{
  "arch": "gmlp",
  "model": "self-supervised image encoder",
  "dataset": "microscope photos of single blood and bone marrow cells",
  "train_examples": 194171,
  "image_size": 48,
  "grayscale": true,
  "crop_scale_min": 0.3,
  "horizontal_flip": true,
  "color_jitter": 0.6,
  "cutout": 0.4,
  "method": "barlow_twins",
  "norm": "layernorm",
  "mlp_ratio": 4,
  "layer_scale_init": 1.0,
  "patch_size": [4, 4],
  "conv_stem": false,
  "layers": 8,
  "width": 128,
  "projector_hidden": 512,
  "projector_out": 512,
  "projector_hidden_layers": 2,
  "residual_init": "none",
  "optimizer": "normuon",
  "muon_scale": "match_rms_adamw",
  "lr": 0.0019,
  "momentum": 0.95,
  "nesterov": true,
  "orthogonalizer": "polar_express",
  "adamw_lr_other_params": 0.00074,
  "grad_clip": 3.0,
  "steps": 7300,
  "batch_size": 256,
  "epochs": 9.6,
  "lr_schedule": "wsd_sqrt",
  "decay_fraction": 0.3,
  "final_lr_fraction": 0,
  "warmup_steps": 730,
  "weight_decay": 0.1,
  "adamw_weight_decay_other_params": 0
}
Rows from block 2, named by matrix and row number. Each number is 200 + 20 x the weight over the matrix's rms, rounded and kept within 0 to 999. All counts start at 0.
# f: spatial gating (model.blocks.2.mixer.f.weight, 144x144), inputs 0-71
f.45,215,228,202,212,233,170,206,230,215,179,200,231,194,202,198,188,183,187,244,199,167,190,226,184,218,210,192,207,228,206,204,205,178,155,193,216,179,220,195,238,231,176,191,175,138,190,125,187,225,190,216,201,213,237,200,202,186,149,152,194,210,204,179,214,213,224,212,183,204,191,202,211
f.46,223,231,215,190,200,215,191,219,211,217,191,216,207,204,196,166,192,223,212,194,163,185,206,207,207,186,181,229,211,216,201,192,204,151,183,210,203,212,207,210,205,261,187,223,192,151,173,126,213,218,187,210,227,209,194,191,209,216,128,189,213,214,198,212,217,200,178,204,194,215,170,197
f.47,212,189,231,187,204,199,196,203,232,177,196,215,203,180,224,217,225,194,223,215,208,182,180,172,200,209,218,206,212,190,205,222,201,205,163,123,196,219,200,208,203,212,222,211,213,218,155,131,215,198,213,197,210,228,215,210,187,222,215,109,221,205,205,188,220,190,251,205,185,204,169,212
f.48,220,209,217,197,222,198,227,206,195,213,209,197,203,168,181,198,206,226,194,222,207,211,186,183,156,180,184,215,209,216,180,206,209,182,174,218,155,162,237,207,216,219,239,195,234,192,202,216,164,201,210,204,193,239,206,208,191,221,212,189,160,179,178,223,213,190,206,212,210,180,213,219
f.49,237,203,184,183,210,203,228,210,209,199,205,213,230,191,216,190,203,222,198,182,200,212,201,216,163,206,194,204,205,211,205,223,233,183,194,183,192,143,186,210,200,205,234,193,226,194,204,191,132,194,140,222,174,191,235,214,196,195,193,229,186,95,206,210,226,198,224,194,204,217,207,249
f.50,210,225,182,205,203,218,222,217,198,198,221,202,244,193,203,186,202,205,210,216,165,217,172,200,194,194,221,191,208,198,206,219,202,218,228,220,199,171,119,181,204,190,208,221,209,202,171,208,227,122,196,149,197,191,198,215,200,194,227,200,189,173,154,194,190,214,202,230,182,215,228,211
f.51,239,189,217,204,220,206,200,208,221,214,206,208,213,220,190,198,223,201,222,195,189,215,201,227,211,190,185,186,194,210,190,191,224,208,187,195,220,216,170,143,158,185,198,202,226,195,220,213,199,202,124,167,148,197,227,200,224,214,186,214,210,207,174,128,194,201,210,213,213,218,181,204
f.52,226,203,216,208,191,210,207,190,227,201,221,246,190,202,210,208,211,222,197,214,221,209,204,202,214,212,214,188,231,179,195,188,207,220,209,204,191,219,183,174,161,139,194,214,204,216,203,182,215,185,189,129,167,138,201,212,182,218,214,207,217,205,189,152,140,180,192,220,189,219,205,209
f.53,221,202,202,222,221,210,188,224,210,198,213,197,223,196,199,205,192,197,210,200,189,222,211,204,201,211,208,214,190,181,201,194,205,187,192,241,198,194,232,207,182,161,156,212,209,213,214,197,235,187,221,206,101,182,126,224,201,189,212,217,216,215,219,208,181,121,171,206,189,208,225,213
f.54,210,190,216,212,205,192,209,200,206,221,199,207,223,198,210,201,210,216,189,198,207,188,203,225,211,211,212,220,196,207,222,214,205,208,219,200,200,199,187,215,204,150,133,165,201,196,207,223,200,219,194,205,213,121,179,105,243,209,203,233,212,217,203,195,209,189,124,163,216,199,187,215
f.55,222,209,201,213,190,229,203,214,197,210,207,220,207,217,195,207,211,219,197,197,208,204,195,218,215,218,213,207,202,212,187,183,208,216,204,200,211,206,204,211,225,196,133,141,175,193,207,201,207,212,218,181,202,198,134,190,132,201,197,227,227,198,222,194,217,201,193,138,152,205,195,224
f.56,216,200,212,203,196,188,217,190,215,210,195,197,223,224,212,221,192,200,211,209,184,211,186,213,203,198,202,211,189,206,196,201,186,207,221,220,191,219,194,230,195,225,180,136,181,177,180,204,232,215,197,210,200,232,187,139,171,112,205,201,222,219,200,192,212,232,192,187,149,176,217,218
f.57,233,208,205,228,227,219,228,201,217,198,210,241,191,201,196,202,210,215,205,189,199,208,212,205,207,190,222,182,216,215,181,184,167,197,174,208,234,200,209,209,205,209,237,194,157,127,191,210,223,180,223,208,218,192,192,220,152,187,133,204,204,203,206,196,229,203,240,211,170,98,184,188
f.58,234,183,243,229,224,190,238,220,174,213,197,214,196,210,168,186,220,198,185,205,167,231,170,224,221,179,208,193,208,219,190,213,202,189,197,207,212,185,207,206,240,221,198,199,191,185,134,211,183,207,215,199,208,222,213,195,223,175,177,127,215,225,201,193,204,204,227,219,219,176,123,154
f.59,210,218,179,206,228,219,212,240,224,206,224,195,222,194,236,207,197,202,202,218,201,183,178,205,212,206,209,200,211,229,203,182,183,187,205,179,193,202,222,191,216,216,220,221,206,187,177,104,204,201,205,213,205,187,232,200,204,211,183,132,198,192,182,213,201,247,197,210,233,202,224,109
f.60,218,220,229,213,194,204,212,216,211,197,229,244,190,205,224,215,189,206,230,186,203,210,205,199,196,182,216,177,195,196,230,186,213,192,202,213,194,160,189,219,198,212,195,230,214,195,188,206,98,180,197,185,200,221,230,173,194,212,207,222,139,218,245,197,200,215,189,224,217,195,204,222
f.61,228,189,186,239,190,209,205,219,223,209,231,188,214,180,193,213,227,208,210,204,195,193,218,215,252,185,200,167,202,186,189,207,225,184,178,208,177,218,223,189,212,173,206,215,195,213,235,192,182,148,190,185,218,210,241,221,194,197,201,209,138,179,157,206,200,203,225,197,211,200,188,196
f.62,210,222,214,207,217,218,204,198,209,194,203,232,211,206,159,180,199,200,214,196,202,188,212,210,219,232,215,176,207,209,194,198,200,215,208,208,194,208,185,188,206,191,189,229,208,186,209,204,211,165,158,177,200,203,222,227,224,230,218,194,192,118,169,148,238,192,181,236,204,225,209,239
f.63,230,225,228,208,217,210,184,187,222,206,208,205,207,167,208,188,196,212,204,227,191,207,202,216,224,230,217,204,190,189,227,198,200,221,224,180,220,173,211,210,179,199,233,209,195,215,184,201,222,216,167,155,151,193,213,208,201,216,222,209,222,186,120,176,170,196,210,208,210,208,222,211
f.64,224,205,212,219,210,210,210,227,206,188,223,207,207,205,223,218,185,190,206,201,209,210,195,187,212,191,214,194,221,215,206,199,205,228,193,206,214,198,192,191,194,208,192,214,197,193,222,213,210,202,221,174,151,153,182,209,217,208,193,216,201,194,222,115,156,141,221,196,214,211,182,224
f.65,235,219,228,203,207,218,205,197,213,218,205,218,194,199,193,184,229,197,194,207,208,216,188,211,184,213,192,208,206,204,210,205,197,192,223,222,210,209,199,214,192,203,202,222,220,192,216,220,216,192,211,211,194,119,167,205,204,204,209,208,207,194,182,213,103,180,120,227,195,185,236,197
f.66,216,209,214,185,211,218,223,215,212,215,206,211,203,203,212,209,208,206,211,195,222,196,226,206,220,218,203,202,202,193,194,204,193,191,203,202,200,201,216,203,209,202,192,199,207,224,205,205,196,223,219,189,224,168,160,178,197,218,195,224,212,210,203,199,187,135,182,98,217,205,200,218
f.67,211,203,206,200,211,209,221,203,222,223,214,238,237,194,210,216,204,197,206,208,204,194,203,183,193,199,196,208,207,219,195,194,206,201,204,189,203,208,209,190,210,198,207,205,197,208,203,219,212,194,214,206,195,190,162,137,180,206,221,208,205,217,210,227,228,196,141,193,99,196,199,203
f.68,223,220,191,230,199,217,216,215,204,218,211,202,194,195,198,225,183,207,200,177,189,205,213,215,199,194,202,215,207,205,210,206,203,205,209,226,213,219,198,237,207,200,203,186,186,210,202,221,218,213,203,209,209,199,205,151,170,185,213,184,198,202,198,225,198,212,206,165,176,132,191,202
f.69,221,212,195,214,199,202,229,207,202,208,233,230,203,196,198,252,223,190,212,190,171,202,194,229,191,204,217,199,192,218,205,210,219,198,160,196,211,189,201,191,227,192,206,213,167,216,178,215,198,238,196,201,208,209,195,214,168,130,196,218,199,205,205,211,227,204,196,200,150,192,99,180
f.70,227,186,221,212,207,210,210,194,234,210,218,221,192,201,237,214,225,184,189,208,219,172,188,201,224,195,177,185,197,209,181,223,207,198,203,199,189,201,201,205,202,240,207,211,198,177,185,195,206,202,217,207,191,231,221,193,205,184,185,174,208,204,215,225,225,236,179,200,209,185,171,116
f.71,211,204,177,209,191,245,202,204,193,205,234,216,222,181,213,209,205,187,235,216,227,194,188,175,205,197,187,187,221,187,205,198,215,196,219,165,216,199,219,211,214,218,212,191,188,217,178,180,204,213,194,194,206,260,204,225,197,218,189,159,228,181,232,197,206,193,219,166,199,209,202,103
f.72,211,222,212,200,219,187,238,224,206,182,198,215,177,240,199,192,208,218,181,193,208,218,196,208,176,177,202,199,210,219,214,206,177,213,191,226,199,206,207,189,181,230,214,188,208,206,201,190,177,205,198,204,174,202,195,220,240,200,213,201,148,195,225,192,215,222,212,216,207,181,187,228
f.73,232,191,212,211,230,229,197,210,207,199,224,228,203,208,207,198,217,204,205,194,202,200,196,200,214,186,195,205,203,218,185,202,184,216,203,225,218,183,200,230,209,189,221,192,201,191,214,195,172,200,177,200,205,211,200,229,159,227,215,210,167,147,198,197,187,203,232,215,199,207,196,211
f.74,221,202,203,221,186,218,210,198,220,239,221,207,218,178,216,219,203,221,208,220,209,187,215,221,181,208,180,181,195,221,215,198,175,192,217,218,207,214,209,175,204,220,214,203,213,204,201,198,190,177,222,188,207,212,214,215,216,166,204,200,207,154,141,194,176,180,227,218,221,185,225,197
f.75,228,210,209,212,231,194,220,207,226,223,200,187,212,194,197,210,211,222,196,178,199,206,210,215,217,189,204,197,187,198,219,225,230,206,204,226,205,210,209,193,206,199,218,201,195,204,204,202,206,205,195,187,223,210,208,188,215,212,177,200,217,203,146,118,190,210,204,230,185,211,202,217
f.76,211,208,202,217,200,209,214,204,200,205,232,219,210,198,212,215,210,221,193,213,200,208,187,190,200,221,223,196,170,214,215,206,208,190,193,223,215,221,192,218,199,188,198,205,210,204,207,220,205,206,196,222,192,206,216,216,227,215,221,209,203,190,213,143,148,156,197,201,198,225,222,205
f.77,208,203,176,206,224,217,215,204,226,209,215,225,207,216,221,223,177,222,198,211,186,195,184,220,193,187,201,188,220,184,203,198,209,203,229,209,212,208,211,209,202,225,230,208,215,200,205,194,210,198,188,210,181,202,187,206,210,207,215,223,210,229,225,232,138,152,172,213,175,207,208,201
f.78,226,218,217,226,200,205,187,223,201,214,206,217,178,207,206,200,210,200,217,204,213,199,193,199,221,209,205,205,212,203,190,209,201,216,188,222,214,198,196,209,204,215,202,213,199,203,230,222,210,200,215,215,230,165,210,230,219,191,194,198,196,199,206,194,220,164,162,143,201,222,203,236
f.79,219,195,221,211,217,210,209,207,220,204,205,234,199,219,196,187,198,204,201,216,209,210,211,184,213,203,200,203,216,195,221,188,211,201,200,205,199,212,211,238,199,214,212,210,205,202,219,212,227,216,193,198,182,224,192,185,181,213,192,222,217,196,210,202,211,188,178,136,147,219,212,204
f.80,214,193,230,209,210,216,197,204,212,224,212,234,196,219,191,186,206,232,202,226,211,204,205,210,208,190,198,216,199,213,175,214,162,182,187,180,219,214,203,203,221,201,224,209,209,241,207,218,212,203,210,205,208,219,195,179,186,198,226,221,185,221,215,201,198,219,214,177,122,149,209,203
f.81,196,183,219,189,206,212,210,211,219,187,194,248,202,224,213,182,215,199,192,218,219,207,200,210,224,207,218,229,217,205,207,198,180,197,202,183,210,200,193,199,211,216,188,203,198,215,212,224,229,203,187,212,220,213,207,218,160,182,192,217,209,208,208,210,212,213,188,195,164,147,169,168
f.82,219,197,223,209,227,211,215,217,216,207,216,230,199,200,195,212,183,193,197,206,207,216,193,229,218,206,178,217,206,195,210,204,190,191,211,224,196,219,230,190,206,236,212,206,193,178,195,205,175,220,224,212,215,184,220,220,204,198,157,239,230,187,210,195,207,223,192,179,249,184,135,156
f.83,187,202,222,223,204,210,231,193,210,198,201,188,215,196,213,209,195,207,182,186,218,212,222,212,178,185,212,219,196,192,200,235,184,222,209,174,197,204,201,211,192,201,182,234,201,195,201,176,215,171,234,185,222,224,228,204,193,202,177,190,199,213,182,230,209,185,198,190,220,214,197,147
f.84,246,219,205,196,220,225,208,214,216,216,173,216,190,194,208,216,196,206,198,201,203,172,218,235,223,214,201,195,207,213,195,195,223,179,177,206,199,209,201,209,220,194,214,209,192,208,222,202,204,153,194,190,216,204,209,233,200,213,195,225,177,170,216,205,207,202,183,221,200,233,219,183
f.85,261,198,208,195,212,213,209,217,224,201,170,222,227,215,179,210,178,195,219,166,231,199,177,201,184,223,207,227,209,221,192,194,220,189,256,205,194,201,191,209,195,215,206,197,198,198,231,202,202,187,190,204,235,211,215,209,208,227,192,211,220,209,219,198,203,204,199,232,194,215,203,189
f.86,224,213,230,218,200,205,200,223,198,213,190,220,197,209,180,194,214,183,199,218,181,227,191,216,235,211,191,220,225,213,188,219,204,210,191,204,213,214,186,204,188,204,235,221,213,194,212,199,213,221,192,172,178,196,210,233,201,212,193,197,194,158,188,223,199,219,227,196,210,210,216,223
f.87,198,192,228,193,224,204,215,208,209,202,234,223,225,200,195,233,211,195,190,186,205,210,199,218,225,188,205,223,226,188,209,191,190,193,203,204,199,199,201,179,212,184,229,207,237,212,221,208,193,208,210,181,208,220,209,213,208,207,209,232,220,217,200,202,184,207,207,239,215,193,174,211
f.88,201,204,229,220,212,213,205,201,215,218,198,204,217,192,214,207,203,210,216,202,206,206,223,210,204,195,211,187,218,201,209,214,204,176,215,204,225,198,205,192,205,213,232,204,195,216,192,192,216,212,202,204,193,183,201,206,215,208,207,213,182,202,215,206,204,223,202,177,202,219,189,231
f.89,213,218,223,184,207,217,212,192,204,208,205,249,209,202,193,214,219,203,208,201,217,198,196,213,215,201,213,230,200,213,226,215,217,205,198,196,214,206,195,192,218,190,193,208,201,210,210,195,184,200,202,202,224,208,176,218,192,200,205,200,242,218,202,207,200,195,207,189,220,182,220,213
f.90,207,191,197,220,198,225,188,214,194,209,228,209,221,179,199,196,226,201,219,201,215,214,196,223,211,198,231,195,217,217,229,194,214,193,215,206,204,214,201,199,221,214,180,203,201,211,198,221,209,201,211,199,193,202,203,216,222,227,194,220,193,214,203,197,203,195,214,205,204,192,208,201
f.91,220,216,198,206,210,220,205,226,216,200,185,202,203,180,210,187,203,209,203,200,208,195,217,220,230,220,202,218,191,214,210,223,206,204,194,220,209,200,210,222,229,189,192,185,183,190,221,208,195,181,200,223,208,188,222,207,219,223,213,195,209,210,224,210,192,222,191,220,182,213,201,212
f.92,201,216,206,215,218,200,203,220,193,229,204,208,208,215,199,212,212,195,207,208,198,203,204,201,203,208,194,206,209,182,203,214,218,210,222,217,201,197,226,203,206,218,200,186,182,204,207,214,200,220,197,227,236,209,214,210,191,216,211,185,206,215,187,207,228,224,199,196,200,193,194,212
f.93,210,210,220,204,215,196,209,165,203,216,198,230,212,221,233,198,195,226,209,208,201,220,199,200,174,191,198,186,215,196,194,222,199,230,200,229,224,189,198,198,198,206,235,178,211,181,184,232,203,209,230,214,227,205,230,200,208,188,219,219,191,201,203,215,199,184,211,203,184,208,199,207
f.94,231,233,224,198,212,219,196,208,222,192,200,241,192,182,203,220,225,212,220,224,197,204,196,209,175,221,210,212,193,219,199,190,214,201,210,226,225,212,186,195,203,201,204,191,228,224,198,184,233,163,226,201,199,219,217,200,216,174,197,203,198,198,188,189,225,209,234,209,196,201,200,198
f.95,222,209,212,210,202,206,203,188,193,216,216,207,211,197,205,219,200,169,251,200,232,225,227,176,194,229,198,206,191,215,196,177,214,177,225,213,207,195,210,218,202,203,211,205,193,211,178,202,187,209,178,210,214,194,218,182,204,187,205,167,211,211,202,211,207,212,225,229,199,209,183,181
f.96,217,186,223,199,199,244,212,193,190,221,202,225,221,219,205,197,215,197,176,199,214,214,196,203,214,199,224,213,185,190,205,208,202,186,208,208,178,185,184,222,210,197,223,209,218,207,183,217,205,218,210,200,209,211,211,207,207,204,211,191,170,208,201,204,245,221,202,204,196,187,208,211
f.97,243,179,210,198,207,209,213,220,202,221,230,226,204,219,205,204,222,180,203,191,197,182,207,210,244,199,192,210,204,214,198,215,209,180,199,214,203,191,190,202,205,203,226,195,191,218,203,193,230,216,218,223,185,207,188,204,196,220,222,222,180,162,190,191,221,214,220,232,197,188,207,198
f.98,236,198,225,196,202,198,200,208,214,206,220,223,207,205,219,201,206,194,225,187,220,204,177,224,210,209,210,222,190,187,232,200,212,201,199,201,221,226,221,205,201,226,206,190,201,212,232,199,202,199,176,206,198,205,223,234,209,200,190,221,208,212,174,214,210,201,205,199,191,203,214,196
f.99,207,213,173,211,202,209,222,209,195,219,196,217,211,193,207,204,207,206,198,211,199,190,230,205,214,220,205,201,179,205,205,208,219,212,209,196,207,189,220,223,217,202,207,207,187,197,195,205,228,201,203,209,203,208,222,203,221,205,213,180,196,218,203,201,206,185,218,216,201,224,218,221
f.100,231,189,210,201,204,200,215,203,206,214,200,226,211,203,201,225,190,219,193,213,209,191,208,175,207,194,221,200,221,228,191,192,201,219,219,229,211,238,196,214,193,231,200,218,211,205,209,188,224,209,217,192,170,189,230,198,201,218,216,196,186,209,207,212,223,191,215,229,199,214,208,204
f.101,229,192,195,238,189,211,200,218,211,184,212,210,187,204,200,208,192,230,204,210,186,204,201,193,191,209,195,204,200,195,188,184,213,212,195,223,217,206,192,248,230,243,196,213,213,198,218,175,214,195,220,192,205,203,201,217,209,202,185,218,220,181,211,199,199,237,203,219,187,217,229,204
f.102,223,203,212,212,231,213,215,214,198,201,208,215,200,213,224,215,212,192,196,198,203,212,189,206,204,206,205,192,214,201,208,228,201,209,195,214,210,199,196,207,208,200,216,208,218,210,198,244,202,200,217,209,190,213,225,193,199,196,206,219,217,209,190,212,205,208,212,205,239,188,185,207
f.103,203,206,210,217,213,194,195,211,192,213,206,230,219,206,184,202,211,213,204,229,223,196,231,223,205,192,206,194,229,189,187,183,215,214,209,200,215,201,195,215,203,207,217,222,197,204,194,191,189,214,199,218,210,223,216,179,210,214,194,206,212,209,216,206,199,208,226,203,203,196,207,205
f.104,232,216,219,178,218,219,220,196,227,208,189,233,196,201,185,182,221,196,203,194,212,205,193,203,214,220,217,222,189,202,232,208,216,207,198,197,186,189,209,205,193,220,181,207,224,199,220,220,200,210,205,191,216,249,227,195,197,188,210,211,230,179,225,214,221,209,190,188,182,205,199,220
f.105,235,175,222,201,212,186,192,229,216,195,213,223,191,183,205,191,206,184,221,204,204,208,202,218,231,224,209,218,221,215,190,222,179,206,178,223,219,207,187,200,218,226,217,199,215,222,209,216,204,192,216,213,226,202,209,189,197,169,199,214,196,205,217,207,203,226,217,213,231,186,203,197
f.106,228,209,181,205,194,190,187,202,221,214,213,204,198,206,181,182,228,200,182,197,184,203,236,213,202,199,218,213,193,218,238,251,205,209,175,224,205,190,201,184,204,202,209,221,208,194,206,235,206,194,217,207,217,216,217,189,192,202,207,189,192,199,207,205,237,209,190,217,195,216,184,222
f.107,202,221,228,210,203,214,204,229,220,223,222,225,202,211,182,199,196,213,192,207,177,205,197,190,205,218,215,220,192,211,179,193,211,218,208,203,205,183,230,188,205,202,221,231,210,209,196,233,201,195,208,206,222,191,195,204,204,204,183,205,197,222,217,198,209,183,210,228,204,188,175,176
f.108,233,201,223,214,201,193,211,204,211,217,218,205,213,183,179,208,171,213,202,181,220,183,206,171,221,216,179,221,205,211,186,206,207,215,197,221,236,194,194,203,203,210,190,213,205,196,194,217,203,226,198,231,220,205,187,225,178,220,191,214,193,194,184,217,214,206,219,187,202,194,227,215
f.109,196,212,235,193,207,189,186,195,224,211,228,229,219,200,180,214,205,198,186,197,239,198,214,198,210,241,202,199,194,209,222,196,203,180,220,174,204,185,204,201,179,212,214,209,197,176,232,193,214,177,236,193,192,220,223,216,210,214,194,208,220,214,187,205,229,197,229,222,197,236,168,208
f.110,208,226,199,195,233,192,224,215,222,214,227,198,217,200,198,226,200,181,208,191,203,226,181,208,212,182,207,203,225,200,202,216,196,197,183,216,234,204,201,220,195,204,208,203,193,194,221,166,220,212,208,208,227,218,202,207,203,211,209,225,195,203,179,200,215,205,240,207,211,206,229,198
f.111,180,232,196,215,212,206,202,200,198,207,218,230,215,221,192,222,197,200,207,217,209,199,224,192,198,209,203,188,196,216,196,197,173,203,207,224,237,195,170,199,207,215,210,218,231,207,191,214,215,227,228,213,247,200,204,222,215,214,199,184,218,205,226,177,189,204,213,232,184,207,188,236
f.112,218,232,180,207,189,211,208,213,203,201,209,212,214,189,197,189,227,215,203,227,179,212,212,190,195,194,198,213,224,188,221,194,197,181,210,215,218,238,206,188,213,203,233,220,179,222,198,223,231,191,224,206,218,215,205,192,195,207,218,206,192,175,206,197,224,203,205,234,204,207,203,198
f.113,218,200,213,208,204,198,208,219,219,230,208,229,204,202,208,184,203,204,214,222,204,174,196,227,216,197,221,201,202,209,220,180,216,213,203,194,184,198,224,193,210,209,207,220,198,207,217,207,182,228,209,216,216,215,219,229,214,204,191,207,210,209,205,199,188,212,223,182,206,194,182,194
f.114,219,217,231,191,209,189,206,202,214,206,234,203,191,202,198,208,202,221,206,192,185,194,204,196,221,206,214,219,192,189,205,219,214,216,225,213,225,203,196,211,221,187,202,209,215,184,188,214,209,197,192,205,212,253,227,216,210,211,235,203,197,187,215,200,205,208,202,209,188,214,211,196
f.115,235,186,202,221,200,207,206,196,218,211,222,221,206,194,218,211,205,202,196,203,215,193,189,216,220,199,207,213,201,216,208,185,202,207,199,221,194,198,204,199,201,207,194,240,213,222,192,207,225,209,215,176,219,212,190,214,221,209,206,225,207,199,210,224,229,197,239,180,211,205,163,211
f.116,232,202,216,206,211,215,214,230,205,200,185,220,200,203,208,183,197,225,174,198,188,209,191,211,221,203,191,215,192,216,197,218,198,204,213,214,205,184,201,179,218,210,215,189,204,198,244,208,237,206,212,249,219,211,200,221,216,210,219,177,208,221,193,192,206,213,197,199,194,207,203,220
f.117,215,204,212,183,205,201,218,216,224,190,196,240,208,200,211,218,200,186,230,207,187,211,202,213,220,204,203,200,211,190,185,207,224,194,219,214,214,214,192,194,203,193,210,218,171,240,189,220,229,222,179,226,181,223,213,210,209,230,202,215,215,214,227,222,200,223,219,211,181,200,181,213
f.118,192,229,195,204,235,189,186,223,205,227,221,205,229,184,222,222,215,206,224,198,201,185,199,194,221,211,173,207,221,179,217,199,207,176,186,214,209,198,203,208,213,208,188,220,191,228,202,226,204,186,216,176,192,227,212,215,189,224,199,199,183,199,227,209,225,240,194,194,223,204,216,177
f.119,222,176,195,203,228,172,229,231,214,202,205,216,219,192,220,191,198,203,206,180,213,199,203,210,215,175,200,206,192,199,214,237,156,194,233,181,194,169,183,178,267,214,192,192,204,223,227,202,204,219,215,211,165,210,194,210,201,224,193,225,214,203,179,221,228,206,202,208,192,202,205,206
f.120,223,229,164,217,201,219,220,227,205,209,217,213,255,194,201,195,208,197,224,210,203,212,177,196,218,203,190,212,192,194,228,190,196,185,208,192,206,195,193,228,208,202,177,209,183,227,206,220,220,228,209,202,207,203,218,200,189,200,236,176,205,197,228,218,186,206,199,207,180,215,205,190
f.121,241,203,209,208,223,175,206,212,195,193,212,202,219,174,196,219,218,195,225,209,183,201,220,190,228,202,185,164,203,203,190,187,207,200,180,201,226,230,212,183,211,192,212,214,205,216,211,209,218,205,225,212,224,238,195,204,201,202,210,216,210,218,192,204,182,229,228,214,195,196,203,217
f.122,224,178,205,216,197,198,230,183,200,197,194,192,227,186,186,218,215,198,225,218,183,202,219,191,203,188,218,194,211,219,206,222,218,200,210,219,203,206,191,199,181,214,212,207,197,196,209,205,251,204,211,198,203,217,209,208,215,221,207,202,223,189,204,216,218,217,172,217,200,213,195,189
f.123,213,235,221,183,208,206,206,247,188,191,225,177,216,217,229,191,178,211,181,214,185,222,197,209,202,205,205,213,177,198,195,202,210,191,192,184,223,175,205,205,193,224,225,205,200,218,200,208,198,199,228,212,189,203,241,222,208,201,208,197,227,181,235,213,209,209,198,228,193,191,202,212
f.124,224,192,186,213,187,196,196,217,209,183,212,202,226,212,206,212,248,182,168,213,193,207,194,170,189,201,194,185,218,243,201,187,211,194,206,205,223,205,213,207,220,187,226,215,209,217,209,215,250,178,218,233,200,195,224,200,220,201,228,217,209,195,207,182,215,211,217,191,197,215,208,212
f.125,202,194,201,224,202,207,190,211,185,231,220,243,195,204,187,208,211,221,219,188,209,200,217,203,214,185,239,221,201,184,184,205,208,202,202,198,208,198,212,191,197,211,241,196,194,194,212,187,204,203,217,208,216,202,204,210,194,214,199,201,206,216,204,214,198,203,205,242,211,201,224,188
f.126,207,207,212,193,198,227,212,186,207,222,202,195,208,200,198,205,196,210,174,238,196,213,205,207,217,222,229,195,231,199,213,200,205,220,189,255,205,207,184,187,219,215,183,209,217,205,201,204,199,220,208,220,206,234,200,208,201,203,198,207,188,203,218,224,211,189,206,212,204,215,207,182
f.127,225,197,181,248,209,216,198,218,221,192,181,229,232,197,190,199,208,195,218,195,193,240,199,227,204,194,201,221,210,197,199,203,172,215,196,172,203,213,218,206,209,208,195,214,212,206,184,191,194,185,218,229,206,219,196,202,216,219,182,210,207,215,205,201,204,227,218,207,223,225,212,222
f.128,216,201,208,205,187,231,197,217,220,182,215,216,207,200,208,227,193,199,198,174,228,208,201,207,189,174,208,200,215,219,188,190,230,210,227,242,184,244,174,205,201,220,227,201,183,226,185,200,204,189,218,196,206,242,195,238,211,222,223,219,214,192,200,242,218,179,193,220,191,202,220,200
f.129,226,198,195,233,203,175,198,223,198,192,208,233,186,197,208,223,223,221,214,228,215,204,202,213,204,193,214,174,187,209,202,206,212,167,200,179,218,187,223,227,213,215,223,186,215,213,217,200,204,214,225,189,206,224,198,209,209,210,195,235,191,207,208,227,212,192,177,251,220,201,187,246
f.130,220,214,184,200,213,199,214,209,197,176,219,194,195,205,194,202,225,200,204,205,201,212,230,229,217,191,206,204,205,206,201,200,205,202,171,212,242,200,204,201,211,191,222,176,207,186,212,216,240,178,202,202,190,240,206,203,232,235,207,206,216,203,196,203,191,175,212,195,201,196,208,237
f.131,208,231,220,194,212,200,177,202,204,200,215,234,184,226,191,197,209,198,211,210,220,247,205,201,199,180,195,225,196,227,225,193,188,197,217,225,227,192,214,199,204,209,231,193,197,174,199,226,197,217,195,213,210,201,215,209,184,200,204,192,198,191,213,202,206,201,217,205,207,250,218,196
f.132,194,212,225,223,201,192,203,214,215,215,192,231,212,186,216,172,201,203,181,215,195,187,192,216,200,222,195,204,196,192,230,186,209,199,203,197,195,201,214,189,227,188,221,207,203,195,236,186,177,220,215,198,201,204,177,209,217,202,192,209,214,200,201,210,232,204,213,200,200,194,217,214
f.133,182,229,202,218,235,222,175,215,219,209,196,218,207,223,209,195,195,217,186,210,207,223,209,208,189,192,210,222,194,199,228,198,195,233,198,201,223,176,213,198,228,220,209,191,194,202,199,181,223,204,185,205,217,215,230,193,213,193,195,229,222,215,220,190,238,209,216,218,225,217,209,220
f.134,227,214,201,200,180,218,197,217,195,215,204,218,216,199,212,218,213,185,211,222,189,223,171,196,170,183,184,228,206,190,218,206,213,221,223,205,237,203,191,201,201,213,204,224,201,186,208,197,223,210,193,208,191,201,209,222,203,184,208,207,203,217,210,198,179,225,241,198,206,180,218,211
f.135,215,212,218,219,209,204,204,212,197,192,205,231,198,188,206,196,206,196,225,216,193,206,201,200,195,219,191,195,209,225,176,218,202,203,193,198,204,218,219,200,214,197,210,212,213,206,197,222,195,206,209,199,207,217,219,182,201,183,196,183,215,198,190,217,220,188,189,240,212,237,222,198
f.136,209,197,203,234,192,217,165,215,219,226,205,212,212,206,214,192,214,187,200,214,201,202,216,200,217,205,203,211,214,198,208,202,182,221,209,216,201,207,196,199,181,220,213,196,216,203,220,197,222,197,231,220,216,179,192,214,210,204,199,192,206,208,202,187,204,232,212,203,203,210,198,223